Weights of a small image diffusion model: batches of 128, 123503 training examples.
Rows from block 11 of a small image diffusion model, named by matrix and row number. Rows with one number belong to one neuron. Each number is 128 + 24 x the weight over its row's rms, rounded and kept within 0 to 255. All counts start at 0.
After each neuron's rows are labels from the 100 images, of 14976 (inputs lightly noised), where the neuron reaches its highest value: "colour at peak" is the nearest of a few named colours to the mean colour under the peak. Only what is clearly more common there than usual is listed. The data: crops of objects in photos (Visual Genome).
# fc1: MLP up (model.blocks.11.mlp.fc1.weight, 1152x192), inputs 0-95
# fc2: MLP down (model.blocks.11.mlp.fc2.weight, 192x1152, transposed), outputs 0-95

fc1.586 [135 135 144  93 117 117 137 167 119  98 160 137 174 123 112 136  78 129 138 113  94 104 139 165  99 117 136 118  98  96 106 129 152  76 123 138 194 113 146  83 132 170  84 136  98 118 112 116  73 143 157 106 112 139 120 132 110 117 104 148  90 120  89  82 150 140 137 113 136 145 134 138  94 140 117 118 115 144 132 144 148 150 132 115  82  91 131  97 162 152 141 133 113  98 143 114]
fc2.586 [157 126 105 100 142 136  78  66 122 111 100 121 129 126 133 147 147 153 148 130 129 138 142 131 143 129 109 130 165 122 120 105 103 115 122 139 138 162 152 152 123 147 151 151 111 140 139 107 153 168  58 100 147 131 149 138 106  79 119 100  96 119  92 132 122 165 173 155  90 112 130 110 126 128 108 131 168 121 122 142 128  97 133  91 147 115 113  99 119 113 121 108  96 151 114 148]
colour at peak: red

fc1.43 [126 128 110 113 127 206 154 118 132 122 178  74 108  96 120 115 135 125 142 124  99 122  88 124 115 130 118 106 103 126 112 121  82 103 139 146 162 131 129  80 196 140 147 148 118 128 114 155 165  97 126 103 135 133 106 125 132 120 127 129  94 139 116 111 137 111 107 133 125 129 137 113 137  48 160 123 157  86 131 128 130 131 105 158  85 160 141 101 148  87 107 106 118 125 145 142]
fc2.43 [117 159 216 160 111 154  89 155 151 148 114 160 151 100 150 158 147 117 125 125 122 160 165 122 116 131 173 116 120 140 133 127 143 130 141 121 144 114 135 139 119 125 137 130  91 171 121 117 129 153  80  30  86   0  76 158 166 143 100 157 156 130 139 105 124  92 148 150 110 150 113 135 115 110 111 112 131  92 147 138 131 141 114 152 125 105 129 148 131 139 126 130 117 136 123 121]
colour at peak: orange

fc1.583 [142 145 127 133 115 102 122 172 146 136 109 120 104 109 169  95 114 132 148 145 138 178 122 134 151 133 140 130 104 147  83 130 149 123 121 135 138 134 100 119  99 116 145 129 140 145 118 118 139 153 156 137 125  95 108 100 113 140 122 124 129 157 116 142 124 134 147 133 140 151 145 122 180 128 111 150 115 162 134 128 157 120 121  93 152 136 155  87 124 136 134 137 169 143  96 161]
fc2.583 [106 129 190 143 151 111 151 158 122 119 140 105 111  81 165 141 155 114 110 110 138  87 117 126 122 139  98 122 137 125 121 150 133 136 133 139 111 148 129 134 109 150 127 129 106  75 133 179 109 101 122 149 104  93 111 109 121 145 125 122 123 151 125 121 110  87 124 119 180 146  94 123 124 142 126 133 101 130 124 145 172  93 151 180 194 115  84 113 160 158 121 167 123 117 105  98]
colour at peak: cyan

fc1.367 [ 83 142 129  95 155 108 118 132 117 147 185 141 146  99 127 130 125 124 139 124 127 135  93 129  90 119 123 116 120 130  24 134 147  88 162 163 120 140 139 147 139 157 107 130 103 138 133 155 101 138 147 172 111 146 152 135 147  65  92 118 187 121 133 152 146 139 148 112 122 133 179 151 124 138 107 145 162 124 138 121 121 122 104 106 122 120 126 121 122 127 122 132 131 142 119 153]
fc2.367 [ 94 139 161 171 102  76  95 135 105 131 152 101 134 139 118 153 138 120 135 120 130  95 119 127 116 119 133 114  98 164 190 137 139 157 181 153 138 116 120 143 102 140 116 126 143 134 129  88 148 138 132  61 137 101 114 126 127 187 113 131  76  99 119 142 144 128 158 145 122 123 100 184  80 107 164 135 144 118 104 134 106 127 117  95 104  83 122 123 114 140 111 119  92 123 158 185]
colour at peak: black

fc1.750 [133 157 137 126  99 133 145 105 123 102 125 151 134 125 147  96  98 131 108 209 135 125 122 146 122 113 142  84 129 127 126 122 139 114 104 112 105 106 141 107 128 129 122 104 145 143 125 120 173 116 131 128 138 108 150 133 143 136 149 140  99 140 119 115 135 164 151 128 137 158 115 123 157 133 132 122 185  88  89  80 116 155 135 115 128 115 115 134 144 106 134 155 127 155 129 135]
fc2.750 [111 134 155 133  81 119 117 126 152 115  98 128 110 100 141 123 147 136  91 218 152 124 141 113 149 158 115 131 119 125 110 148 135 103 125 135 147 119 132 100 107 114 113 123 132 139 109 156 135 107 159 170 111  93 139 130 134 107 128 113 113 136 144 113 134 122 122 133 184 121 110 104 141 133 122 120  64 145 137  93 103 127 140 140 133 111 114 128 123 116 159 118 115 105 151 132]
colour at peak: brown

fc1.541 [134 134 132 129 157 103 156  74 120 129 144 137 117 140 130 204  90 147 131 117 138 125 139 152 124 147 179 164 133 125 150 127 177 150 142 175  86 107 127 122 145 117 150  99 101 123 111 135 134 161 128  99 103 164 149 150 142 129 143 105 140 145 138 121 124  94 104 152 202 165 123 112 125 154 109 126 122 112 105 120 129 153 122 127 149 166 105 170 136 136 136 130 152 120 150 123]
fc2.541 [168 113 103 141 140 174 117 180 114 138 138 122 107 133 184  90 134 167 113  94 155 121  83 123 148 123  90 154 126 137 142 131 131 132 122 152 171 125 127 114 196 111 126 132 130 121 141 148 120 137 108 104 129 159 125 142 146 151 132 124 127 110 149 129 126 153 167 127 196 131  97 124 114 160 153 140 113 133 126 159 109 127 144 131 115 164 128 130 115 116 153 125 118 118 155 125]
colour at peak: orange

fc1.505 [206 143 114 160 137 134 131 108 141 102 153 118 110 118 152 143 128  62 136 102 112  95 144 114  99 112 173 111 112 105 132 128 126  82 134 166 134  84 103 105 200 127 135 103 143 131 123 155 186 126 122 140 104 118  93 114 136  98  67 144 131  96 109 134 136 137 113 123 108 130 107 119 154  69 116 114 125 127 159 121 137 126 134 140 189 130 131 137 104 138 162 119 133 118 153 125]
fc2.505 [ 79  99 145 108 119 123 100 135 149 129 150  99 138 120 124 121 116 141 130 119 117 132 104 145 123 125 117 114 103 126 125 120 126 141 116 127 114  93 133 116 120 116 142 118 124 108 127 164 109 147 103 102  90  86  99 109  95 135 180 124 142 126 141 126 141 110  99 117 163 128 151 104 133 120 133 161 128 119 142 136 119 135 102 113 186 133 116 110 130 114 136 129 143 110 138 130]
colour at peak: orange

fc1.313 [132 180 146 116 151 102 196 113  76 122 146 116 180 107 157 147 126 151 155 135  97 104 115 143 178 120  65 156 127 149  54 191 142 148 137 157 115 125 122 152 139 123  92  89 111 118 146 168 134 152 122  98 165 100 126 116 122  91 107 146 179 123 136 135 119 107 149 152 132 137 165 156 129 121 117 132 127 125 106 134 112 131 113 129 122 157 117  99 116 137 114 151 115 122  90 109]
fc2.313 [128  79 110 125 116 103  58 107  80 121 153 142 154 145 176 112 117 114  93 114  88  85 146 137 165 112 168 144 129 120 224  87 141 122 137 152 147 121 138 149 133 125  87 146 134 145 149 170 136 126 107 122 179 140 133 143 125 157 155 154  83 118 133 133 121 102  91 149 112 128 103 152 125 131 152 123 144 124 169 118 148 129 115 128 125 141 114 103 125 115 122 154 138 120  89 102]
colour at peak: grey

fc1.461 [130 116 112 144 129 128 159 164 125  89 105 102 121 144  72  85  91 112 152 139 131 131 141 190 155 131 137 144  69 113 123  89 135 116 121 194 117 184 132 119 146 132 125 140 123 116 101 127 101 100 140 125 142 134 124 134 161 120 129 111 121 145 127  75 149 117 131 138 131 142 149 133 126 132 124  96 114  92 103  94  92 148 149 139 134 152  86 127 165 141 163 156 118 106 156 117]
fc2.461 [130 141 171 116 131 124  96 166 128  90 100 160 131 110  91 163 101 143 101 111 125 130 110 191 166 134 116 114  86 143 138 169 140 142 120 192 116 190 117 117 147 118 130 116 122 132 102 137 117 122 151 146 146  96 121 126 102 132 132 125 144 149 125  86 165 106 123 142 116 143 121 144 134 127 137 158 121 101 154 159 166 158 142 141 133 172  87 132 177 118 166 152 140 111 162 109]
colour at peak: grey

fc1.593 [164 150 198 135 109  88 133 140 133  81  95 119 111 134 145 100 147 135 107 129 135 132 133 108 127 149 190 116 145 185 112 134 137 173 105  85 161 136 135 144  87 115 112 144 130 170 136 122  94  92  85 103 140  71 134 139 150 158 110 118 122 138 154 124 140 100 132 146 182 107 121 117 137 106 124 140 172 162 130 121 102 113 163 101 137 111 200 126 150 112 116 140 140 152 134 148]
fc2.593 [128 130 103  97 119 136 144 165 112 135 160 127 124 115 143 157 113  96 111 110 128 139 122 180 164 138 123  88 128 160 159 145 119 174 180 171 129 133 165 107  95 122 137 129 114 117 100 129 187 202 123 133 125  91 129 157 128 141 129 110 131 130 122 135 115  69 135 135 148 169 108 165 144  78 126 130  91  97 145 134 123 137 131 147 153 138  84 124 162 141  98 115 138 128  90 110]
colour at peak: white; pink

fc1.384 [146  80  93 111 129 125 156 116 110  70 114  90 100 161 167 114 116 115 123 109 136 113  91 118 113 156  92 141 149 122 147  99 135 127 110 145 120 138 129 136 112 120 135  78  31  76 131 112 115 155 118 106 149 123 103 111  85 112 152 144 122 122 135 108 108 114  71 137 153 130 133 136  95 123  97 124 124 133 122  99 118 145 121 107  64 118 123 129 116 127  92 124 128 150 162 119]
fc2.384 [240 103  41 136 112 125 151 119 129 138 136 122 134 137  89 145 126  86 120 135 120 122 129 151 125 150 133 134 120 125 159 105 128 122 134 111 197 142 138 135 108 119 123 104 161 119 132 107 177 171 114 106 173 191 155  94 118 105 111 141 121 132 148 122 124 100 109 120 143 131 149 119 109 108 123 122 125 122 110 126 131 137 117 145  75 127 134 146 114 133 118 131 134 130 105 123]
colour at peak: white

fc1.135 [133 108 113 167 109 133 158 113 158 137 105 160 125 102 132  87 130 144 121 141 146 147 163 133 134 142 113 126 123 145 126 131 136 143 161  98 128 139 133 139  92 133 136 129 111 132 139  77 122 125 128 126 142 135 177 125 115 115  94 117 145 124 120 121 113 119 124 146 100 132 131 139 174 135 151 134 116 148 136 144  99 134 147 134 206 134 131 154 131 127 138 105 125 135 169 112]
fc2.135 [182 104 130 127 151 139 138 110 145 129  97 103 122 146 136 126 131 118 130 131 126 122  98 134 125 133 109 114 121 136 108 128 123 142 173 111 105 140 129 141 140 133 112 133  26  78 124  83 127 126 146 113 138 148 160 119 107 143 164 116 117 105 127 133 115 131 109 132 130 110 119 131 151 124 129 137 132 147 115 139 143 120 128 124 142  92 148 156 125 122 136 100 117 124 147 134]
colour at peak: cyan; green

fc1.745 [179 126 146 123 107 164 108 112 124 150 127 129 141 127 143 137 148 150 134 124 144 104 130 125 141 184 140 129 144 145 100 147 109 119 159 154 181 133 119 108 118 112 117 121 156 123 115 130 120 128 134 110 117 136 102 115 113 155 137 124 145 108  81 163 154 136 102 161 158 118 101 169 121 134 181 160 129 124 139  90 113 131  96 157  83 123 133 128 105 119 191 139 181 115 136 162]
fc2.745 [127 122 132 161 143 115 153 163 131 141 183 110 131 128 112 106 121 107 109 105 146 124 122 159 106 124 156 122 111 115  69 140 169 127 151 140 136 144  96  73 125 156 125 113 137 131 137 126 121 125 115 123 127 111 130 120 145 124 149 129 115 146 146 144 158  81 155 129 152 136  97 124  93 108  73 126 162  91 132 109 150 102 139  94 104 127 128 154 170 133  74 147 188 185 144 113]
colour at peak: red

fc1.95 [ 52  98 120 117 179 167  89 122 148 113 157 100 106 111  94 110 133 120 115 129 107 103  89 142 110  79 130 102 118 101 168 136 113 103 109 122  91  97  90 126 140 101 100 113  96 102 142 137 187 113 136  88 102  45  85 160 142 162 163 111 115 131 105 130 146 130 156 117 112 138 138 135 129 106 162 135 105 118 140 140 142 125 124 120 144 152 141 105 129 116 137 122 120 125 117 133]
fc2.95 [ 97 158 237 160 137 123 109 140 154 139 142 131 162 135 140 119 135 132  94 166 141 136 109 142 147 148  92 109 107 118 113  97 149 145 126 140 124 103 127 118 151 120 145  92  91 106 141 152  63 100 115 174  78  31  58 163 132 145 147 143 144 146 122 131 126 107  98 131 101 132 108 104 150 156 113 110 151 128 135 118 106 133 138 146 131 130 111 118 140 122 170 124 119 157 147 135]
colour at peak: orange

fc1.56 [183 144 153 153 141 150 138 111 145 152 134 109 144 167 137 146 144 167 141 150 138 119 139 150 139 140 140 114 141 143 163 147 100 123 163 138 165 144 145 130 123 133 147 129  55 100 130 123 170 145 176 126 147  59 160 135 143 134 137 115 108 123 151 122 112 159 109 147 187 120 105 118 142 143 144 127 154  98 134 133 132 151 139 104 130 133 151 170 150 121 155 144 126 130  97 138]
fc2.56 [174 142 122 128 104 110  90 174 173 113 133 110 115  96 174 119 137  94 108 150 152 153 138 145 128 164 136 124 118 127 137 151 156 116 143 134 218 136 131 153 124  77 201 132 167  94 133 141 165 185  56 131 106  83 105 157 126  93 110 139 125 125 130 136  88 132 151 162 130 137 103 142 141 128 141 102 110 128 141 134 105 128 132 129 128 128 136 137 135 109 122 144 123 134 155 134]
colour at peak: black

fc1.385 [119  85 109 136 127 141 132 144 127 149 103 138 100 126  77 157 116 149 135 151 163 125 141 125  88 154 147 138  76 124 119 113 144  87 171 132 174 156 102 121 111 107 139 159 137 147 144 136 115 142 142 139 128 142 109 128 131 148 149  94 130 144 118  95 115 183  97 151 112 135 180 133 136 133 103 111 102 140 125 156 154 169 181 165 128 152 116 202 135 134 142 113 149 126 131 112]
fc2.385 [137 103 149 162 167  94 132 127 143  91 157 114 130 112 142 162 131 151 141 139 118 174 151 105 200 100 140 144 163 128 110 118 106 109 127 122  91 100 103 144 128 143 135 113 176 160 149 151  97 120 132 143 113 137 123 133 152 132 152 161 118 104 128 133 103  92 133 123 117 138 135 127  77 156 104 113 159 131 110 139 134  84  62 102 125  87 154  93 126 140 109 111 150  94 124 163]
colour at peak: white; pink

fc1.139 [101 107  99 155 118  94 105  76 138 159  97 112 111 102 173  83  91 135 118 119 130 194 103 149 117 106 113 130 156 152 105  99 105 117 109 123  98 115  98 158  85  54 125 144  92 154 112 141 152 130  89 141 107  73 108 137 144 126 121 156 108 114 111 124 155 115 134 171 111 123 134 141 118 153 114 119 148 141 102 153 127 131 108 160 173 126 106  87 174 111 133 154 168 140 117 174]
fc2.139 [108 132 182 152 125 135 102 169 128 115 162 105 110 128 144 109 159 135 139  84 122 150 149 115 149 121 156 158  99 130 145 134 150 129 186 144 119 120 129 105 124 154  95 116 132 143 184 120 113 115 105 105  76  57  97 155 136 154 104 122  98 109 138 130  97 106 128 124  99 117 118 107 102 102 138 106  91 108 118 157 139 140 150  96 119 136 134 128  80 123 137 114 145 105 165  91]
colour at peak: pink

fc1.579 [140 167 140 116 123 118 147 129 114 131 134 118 122 115 150 153 110 136 153 146 156 185 100 123  57 118 122  96 113 124  54 134 160  58 132 128 121  97  98 126 151 173 107 122 133 139 100 139 106 130 179 104 155  82 127 122 151 125  93 134 149 115 136  93 142 176 141 115  95 126 138 112 150 163  85 128 136 113 103 112 169 143 132 112  94 161 131 104 123 127 111 141 121 129  68 152]
fc2.579 [119 125 174 129 161 148 132 122 135 165 118 147  95 134 132 119 123 131 116 116 157 198 147 148 132 132 130 123 138 109 151 120 138 142 149 112 113  93 131 121 163 123 118 109 146 141 147 122  50  39 247 106 139 164 127 118 105 104 118 153 122 112 108 107 106 144 126 171 141 132 152  85 114  73 144 117 135 108 150 146  88 140 103  99  92 133 130 144 116 100  97 152 166 102 102 150]
colour at peak: brown

fc1.722 [139 157 162 190 109 140 105 176 208 133 128 160 114 113 126 119 124 147 141 118 138 171 131 111 126 129 111  99 130 126  95 111 130 121 142 128 136 154 129 129 113 122 160 153  93 152 121 141 132 123 199 121  90  78 139 108 131 121  65 125 120 115 113  95 113 139 166 121 160 146 136 124 168 139 153 120 124 135 121 136 151 126 145 147 237 124 129 131 110 126 147 133 110 131 118 119]
fc2.722 [113 142 105  48 147 101 154 114 200 121 104 106 123 181 112 143 124 123 139 136 142 156  89 130 118 116 128 148 154 152 164 130 151 116 140 131 143 129 129 149 110 129 144 139 122 106 123 133 131 136 149 127  78 104 146 145 117 154 207 138 144 121 117  98 152 126  83 142 151 116 129 143 189 124 102 146 113 140 154 100 135 116 139 129 215 106 134 115 141 146 146 128 135 114 119 102]
colour at peak: green

fc1.401 [127 131 147 123 133 110 116 103 108 147 120 123 143 123 138 139 137 120 161 117 139 130 123 121  67 111 136  98 121 159 163 141 123 104 153 130 100 121 123 135 144 145 115 148 156 125 130 120 171 113 127 144 140  99 122 153 162 112 150 121 157 139 131 137 193 129 134 145 149  98 146 121 118 107 164 152 134 125 121 132 103 118 107 157 138 119 146 121 160 159 130 171 141 146 159 130]
fc2.401 [107 143 152 135 115 127  89 140 127 110  96 137 126 116 132  96 138 141 173 123 158 146 137 179 200 119 143 119 165 150 104 121 135 128 124 131 139 110 114  90 142 142 117 168 110 106 128 106 118 111 129 119 128 138 116 135 146  98 131 123 126 117 135 145 132 153 104 118 166 141 136 163 158 132 114 101 114 122 131 105  92 124 182 109  99 111 115 144 136 148 121 135 117 123 125 133]
colour at peak: brown

fc1.664 [137 141 146 120 138 145 132 146 121 118 181 115 192 143 103 110 101  72 131  92 139  97 115 124 140 122  91 163 128 113  92 148 131 132 127 130  91 128 139 199 130 154  93  74 111 132 120 133 146 168 143 123 165 144  78 135 116  84 111  96 172 110 128 140 113  75 134 110 171 141 121 166 117 132 131 123 103 160 162 137 106 120 126  76 142 117 132 109 156 145 118 145 102 126 129 158]
fc2.664 [123  76   6  75 129 142 172  73  86 118 144 143 145 136 108 135 126 157 133 133 107 109 125 123 127 133 131 113 121 126 146 107 118 136 134 123  92 130 119 163 124 140 104 139 104 124 114 139 116  86 191 100 212 255 149 106 113 149 143 117  91 126 129 124 125  97  91 124 136 130 128 148 128 139 138 132 143 148 123 106 152 134 144 113 131 113 128 128 154 134 115 132 124 119 126 141]
colour at peak: grey

fc1.751 [133 119 138 156 159 140 148 141 106 143  91 116 126 176 140 125 144 153 107 132 147  71 133 133 151 129 119 149 158 129 222 148 132 158 114 133 135 130 106 122 143 139 145 104 110 122 145 118 171 133 124  69 167 154 111 146 108 182 185 147 111 158 146 103 145 145 108 121 133 151  98 130 129 121 166 113 118 132 123 154 160 121 168 152 119 168 120 117 170 137 154 185 133 156 131  98]
fc2.751 [115 121  84 100 114 162 162 147 110 125  88 161 118 103 134 126 148 116 143 124 129 128 157 120 140 103 154 134 144 127  80 101 102 129 110 150 145 165 164 115 154 142 161 148 145 136 114 138 140 153 114 175 131 151 119 131 163 122 153 130 161 144 118 100 124 117 120  94 137 141 126 109 157 135  75 143  97 126 142  87  76 109 146 136 120 194 123 110 163 142 134 169 147 145  71  90]
colour at peak: pink; white

fc1.194 [144  85 112 157 120 132 159  60 139 119 117 142 128 100  99  88 133 126 149 127  82 128  90 102 156 125 107 134 141 129  80 136 110 142 124 151 189 130 115 136 115 148 137 125 125 145 123 182 119 103 101 148  88 137 130 114 133 148 130 125 173 114 132 141 150 180 113 141 110  92  88 107 125  98 151 120  95 137 100 144 118  91 131 105 146 122 120 116 134 105 113  85 141 139 117 138]
fc2.194 [108 112  76 114 131 139 135 138 105 131 138 153 107 110 124  99 127 131 127 110 154 185 115 138 127 133 119 138 148 126  75 141 163 146 128 128 184 111 125 114 136  97 134 115  74 135 116  57 174 163  93 139 206 152 144 100 122 103 101 105 170 153 113 129 128  99  95 115 161 147 106 135 130  99 166 142 130 109 129 128 142 181 118 120 139 122 133 126 158 111 149 142 144 128 124 111]
colour at peak: pink

fc1.538 [ 99 125  58 178 118 125 218 122 116 112 109 135 149 117  97 150 141 114 117  97 134 117 132 136 120 124 151 138 133 126 114 144 156 122  89  65 115 110 142 139 130 144 140  99 105 121 127 108 126 123 112 123 130 136 168 138 139 107 145 137 104 107 128 158 129 140 150 114 164  94 114 103 139  93 113 143 136 137 143 157 122 103 132 104 147 131 151 143 133 115 130 103 113 123 153 142]
fc2.538 [148 157 113 152 109 140 113 140 145 132 171 112 112 115 153 107  87 111 131 115 104 167 129 138 129 145 121 132 140 128 144 125 120  97 161 144 149 165 137 122 122 101 111 121 154 108 102 149 122 133 114 114  91 115  94 136 136 100 131 133 115 131 120 124 144  94 133 127 131 136 116 182 140 133 134 161 124 171 109 165  98 179 133 144 124 113  99 158  97  73 161 124 127 141 106 101]
colour at peak: orange

fc1.431 [127 129 113 156 117 103  84 147  90  74 125 141  99 110 145 150 142 100  92 136 117 125 155 124 150 105  92 158 148 161 133 109 103 152 119 108 118 122 122 126 170 163  95 137 133 129 104 137 137 118 129 136 124 113 140 145 147 147  93 104 146  79 115 166  97 151 116 141 146  92  92 142 101  83 132 130 101 146 102 104 131 136 112 138 109 154 135 145 117 129 159 113 112 121  82  92]
fc2.431 [118 146 156 121 103 133 112 185 143 123 146 116 131 111 134 135 118 123 153 135 124 128 110 134 122 111 132 133 124 113 131 135 134 117 125 114  64 105 126 145 114 150 122 127 121 135 139 138 215 225   0 139  62   0  94 133 144 130 155 143 126 108 130 127  99 166 123 135 122 107 155 151 112 151 141 125 115 155 148 153 117 125 128 137 129 124 129 126 126 127 151 124 136 104 135 104]
colour at peak: grey

fc1.688 [106 134  87  98 145 164 133 158 197 129 141 106 150 152 107  99 141 127 102 124 118  99 145 132  97 130 131 145 135 133 128 148 101 144 124 106 216 142 137 119 147 140 131 136 100  95 125  92 104 108 141 145 135 108 106 137 137 110 150 116 121 117 165 143 139 168 125  77 103 102  83 135 128 108 115 121 131 130 106  87 122 129 114 136 105  89 115 187 111 100 145  82 119 161 147 121]
fc2.688 [152 118 135 161 106  90 133 101 101 118 107 122 149 106 113 119 105 138  92 109 113 103 110 131 140 105 145 169 121 158 133  80 105 171 125 142 152 141 165 113  89 127 139 137 101 120 129 122  82 115 156 168 127 176 108 135 113 123 150 112 108 125 124 107 116  52  84  84 139 122 101 134  95 128 151 144 152 116 154  93 109 120 129 128 118  96 104 137 134 155 128 112 137 142 146 149]
colour at peak: black

fc1.121 [ 91 148 103 140 133 127 135 145 122  68 145 101  93 149 157 159 115  70 136 117 135 112 141 135 132 118 180 148 127 119 150 121 134 118 129 150 101 103  98 119 179 103 118 109  59 141  70 142 192 123 102 114 112 180  91 118 121  96 105 143 156 120 114 141 109 107 117  98 137 137 104  94 138  95 112 126 118 138 133 114 114 126 106 132 178 122 124 144 111 130 154 128 140 140 153 131]
fc2.121 [255  95 140 132 150 136 112  97 120 106 124 148 126 128 132 159 123 115 131 148 109 117 105 119 135 118 111 134 116 162 153 124  93 167 121 121 125 114 125 110 136 141 140 123  86 118 124 133 110 107 137 121 176 166 140 133 129 123 142 115 121 112 140 159  99 123 153  95  66 103 120 113 163 155 125 144 117 145 102 120 128 105 129 130 122 128 129 117 100 113 135 114 118 124 137 126]
colour at peak: orange; red

fc1.421 [172 114 159 182 131 151 137 155 155 143 124 142 115 124 125  76 179 153 151 162 122  91 167 103 139 127 136  98 140 123 148 145 141 110 133 134 148 114 126 101 105 152 158 136  76 116 165  82 104 122 172 121 165  62 109 132 144 138 122 152 109 128 149  93 135 154 152 121 118 129  85 125 143 164 104 123 134 132 147 140 121 147 155 119 128 107 123 106 175  93 119 133  94 168 139 144]
fc2.421 [121 106 162 139 128 145 115 128 108 131  98 142 133 113 147 129 111 141 163 154 136 112 143 102  86 121 118 142 117 116 173 126 151 161 157 115 156 121 138 117 137 138 141 122 102 142 115 133  78 161  69 106 129 138 105 162 119 136 111 175 100 122 125 120  93 128 165 120  43 118 159 132  99 125 106 144 124 100 130 102 114 104 144 148 133 132 134 108 102  84  96 146 105 122 111 123]
colour at peak: green

fc1.322 [123 160 148 124  92 153 124 101 128 165 156 120 149 115 138 141  96 141  99 168 132 170 131 122 112 141 135 130 123 118 162 118 130 134 140 132  93 124 137 114  93 123 144 157 122  87 146 162 149  98  77 194 103 133 112 138 145 140 157 122 164 117 105 107 130 138 155 143 135 160 142 109 124 137 126 111 123 121 106 135 151 135 148 131 126 174 116 152 117 142 121 147  89 130 143  74]
fc2.322 [141 113 111 125  92 121  83 112 120 103  78 127 110 107 121 141 108  97  64 176 121 131 122 157 129 152 101 103 128 106 137 127 157 121 135 136 150 118 131 135 139 160 125 134 132 117 129 136 137 126 144 111 122 138 144  99 126 132 132 150 155 110 114 123 124  68 120 142 146 103 168 100 128 163 125  89 131 140 106 145 142 122  81 117 116 151 138 146 162 147 108 126  98 118 114 186]
colour at peak: grey

fc1.26 [122  95 153 151 147 136  86 106 118 111 139 109 134 153 114 121  79 117 129 107 170  93 110 125 124 116 112 111 120 135 170 134 116 119 137  92  74 113 135 152 122  94 150 107 104 111 145 151 109  75  93 102 119 122 112 137  99 148 153 134 125 140 114 142  96 117 135 119 124 129 109 115 115 108 121 124 133 109  98 109  88  97 125 143 127 137 105 124 108 127 112 160 111  86 120 136]
fc2.26 [101 115 116 120 143 184 153 128 116 138 146 161  88 117 126 124 152 118 111 121 103  75 140 119 107 114 128 119 135 161 117 147  99 142 134 134 122 130 106 132 118 151 125 123  96 102  97 146 125 117 149  94 143 179 140 125 121 124 104 122  83 107 122 113 132 109 167 112  98 126 134  80  83 149 149 117 146 117 139 120 158 106 171 135 111 151 142 138 126 167 140 110 113 120 129 140]
colour at peak: grey

fc1.397 [148  89 117 167 123 130  72 146 148 123 155 170 111 133 125 116 128 157 145 113 125 119 121 103 133 121  92  88 148 153 110  92 147 128 162 160 152 139 136  94 113 100 177 123 122 141 111 145 119 141 180 120 112  68 119 129 136 117 109  66 105 119 120 115 128 134  89 132 130 135 112 157 132 151 131 110 130 131 109 120 147 131 167 151 198 126  70 103 127 126 121 130 126  95 133 118]
fc2.397 [ 49  93 112 108 133 115 140  89 124 155  78 138 151 131 112 125 133 123 173 105 140 150 149 135 133  95 132 138 109 117  84 106 146 142 104 115 132 129 112 154 127 106 128 114  40 176 131 104 115  90 136 104 180 211 128 169 136 150 138 134 121 106 113 104 124 138 109 108 144 132 121 114 102 148 137 144 151 153 135 132 102 138 125 144 102 104 151 108 150 144 118 110 125  93 130 142]
colour at peak: green

fc1.230 [171 156 119 173 164 147 125 132 149  84 122 105  96 119 126 117 129 118 153 181 139 105 109 153 148 131 156 141 140 125 198 160 163 115 112 101 178 112 100 117 112  78 102 125 126  99 146 148 116 127 152 150 127  98 109 120 113 151 144 119 144 165 125 102  81 129 120 140 133 120 153 120 122 148 132 101 103 127 105 118  98 152 140 166 165 128 150 105 116 117 160 143 110 125 148 125]
fc2.230 [122 134 137 156  90 107 109 163 142 114 136 107 131 123 105 142 135 135 131 145 140 148 183 136 108 137 134 159 143 125 182 141 133 120 139 120 145 119 112 132 138 171 116 124 115 145 161 119  87  86 191 157 131 154 167 110  94 106 136 130 124 156 133 157 119  97 141 109 188 150  96 133 139 116 136 126 126 155 124 129 112 129  85 115 116 106  97  97 139  89 118 158  61 149 157 115]
colour at peak: orange

fc1.179 [122 147 137  93 121 120 124 141 125  85 126 124 128 135 150 129 125 103 115 137 110 143 166 176  87 131 113 105 122 132 107 104 162 103 138 171 128 123 116  96 161 130  92 106 119  89 117  76 110 140 118 123 129 133 118 118 121 128 112 146  73 121  99 143 144  88 146 122 107 148 163 144 146 139 180 103 110 122 121 124 139 177 116 114 139  57 127 154 139 136 141 151 114 111 187 138]
fc2.179 [122  87   0  90 114 144 115 100 111 112 115 128 132 128 130 131 124 130 146 115 124 129 119 141 130 130 114 113 138 122 134 138 142 116 128 121  41 127 129 137 119 139  98 113 107 122 123 100 255 232   0  95 159 198 159 106 116 119 125 137 110 129 124 125 131 141 106 112 104 127 133 129 127 135 138 134 139 147 130 136 136 153 135 126 132 105 124 129 130 120 134 132 110 115 140 136]
colour at peak: grey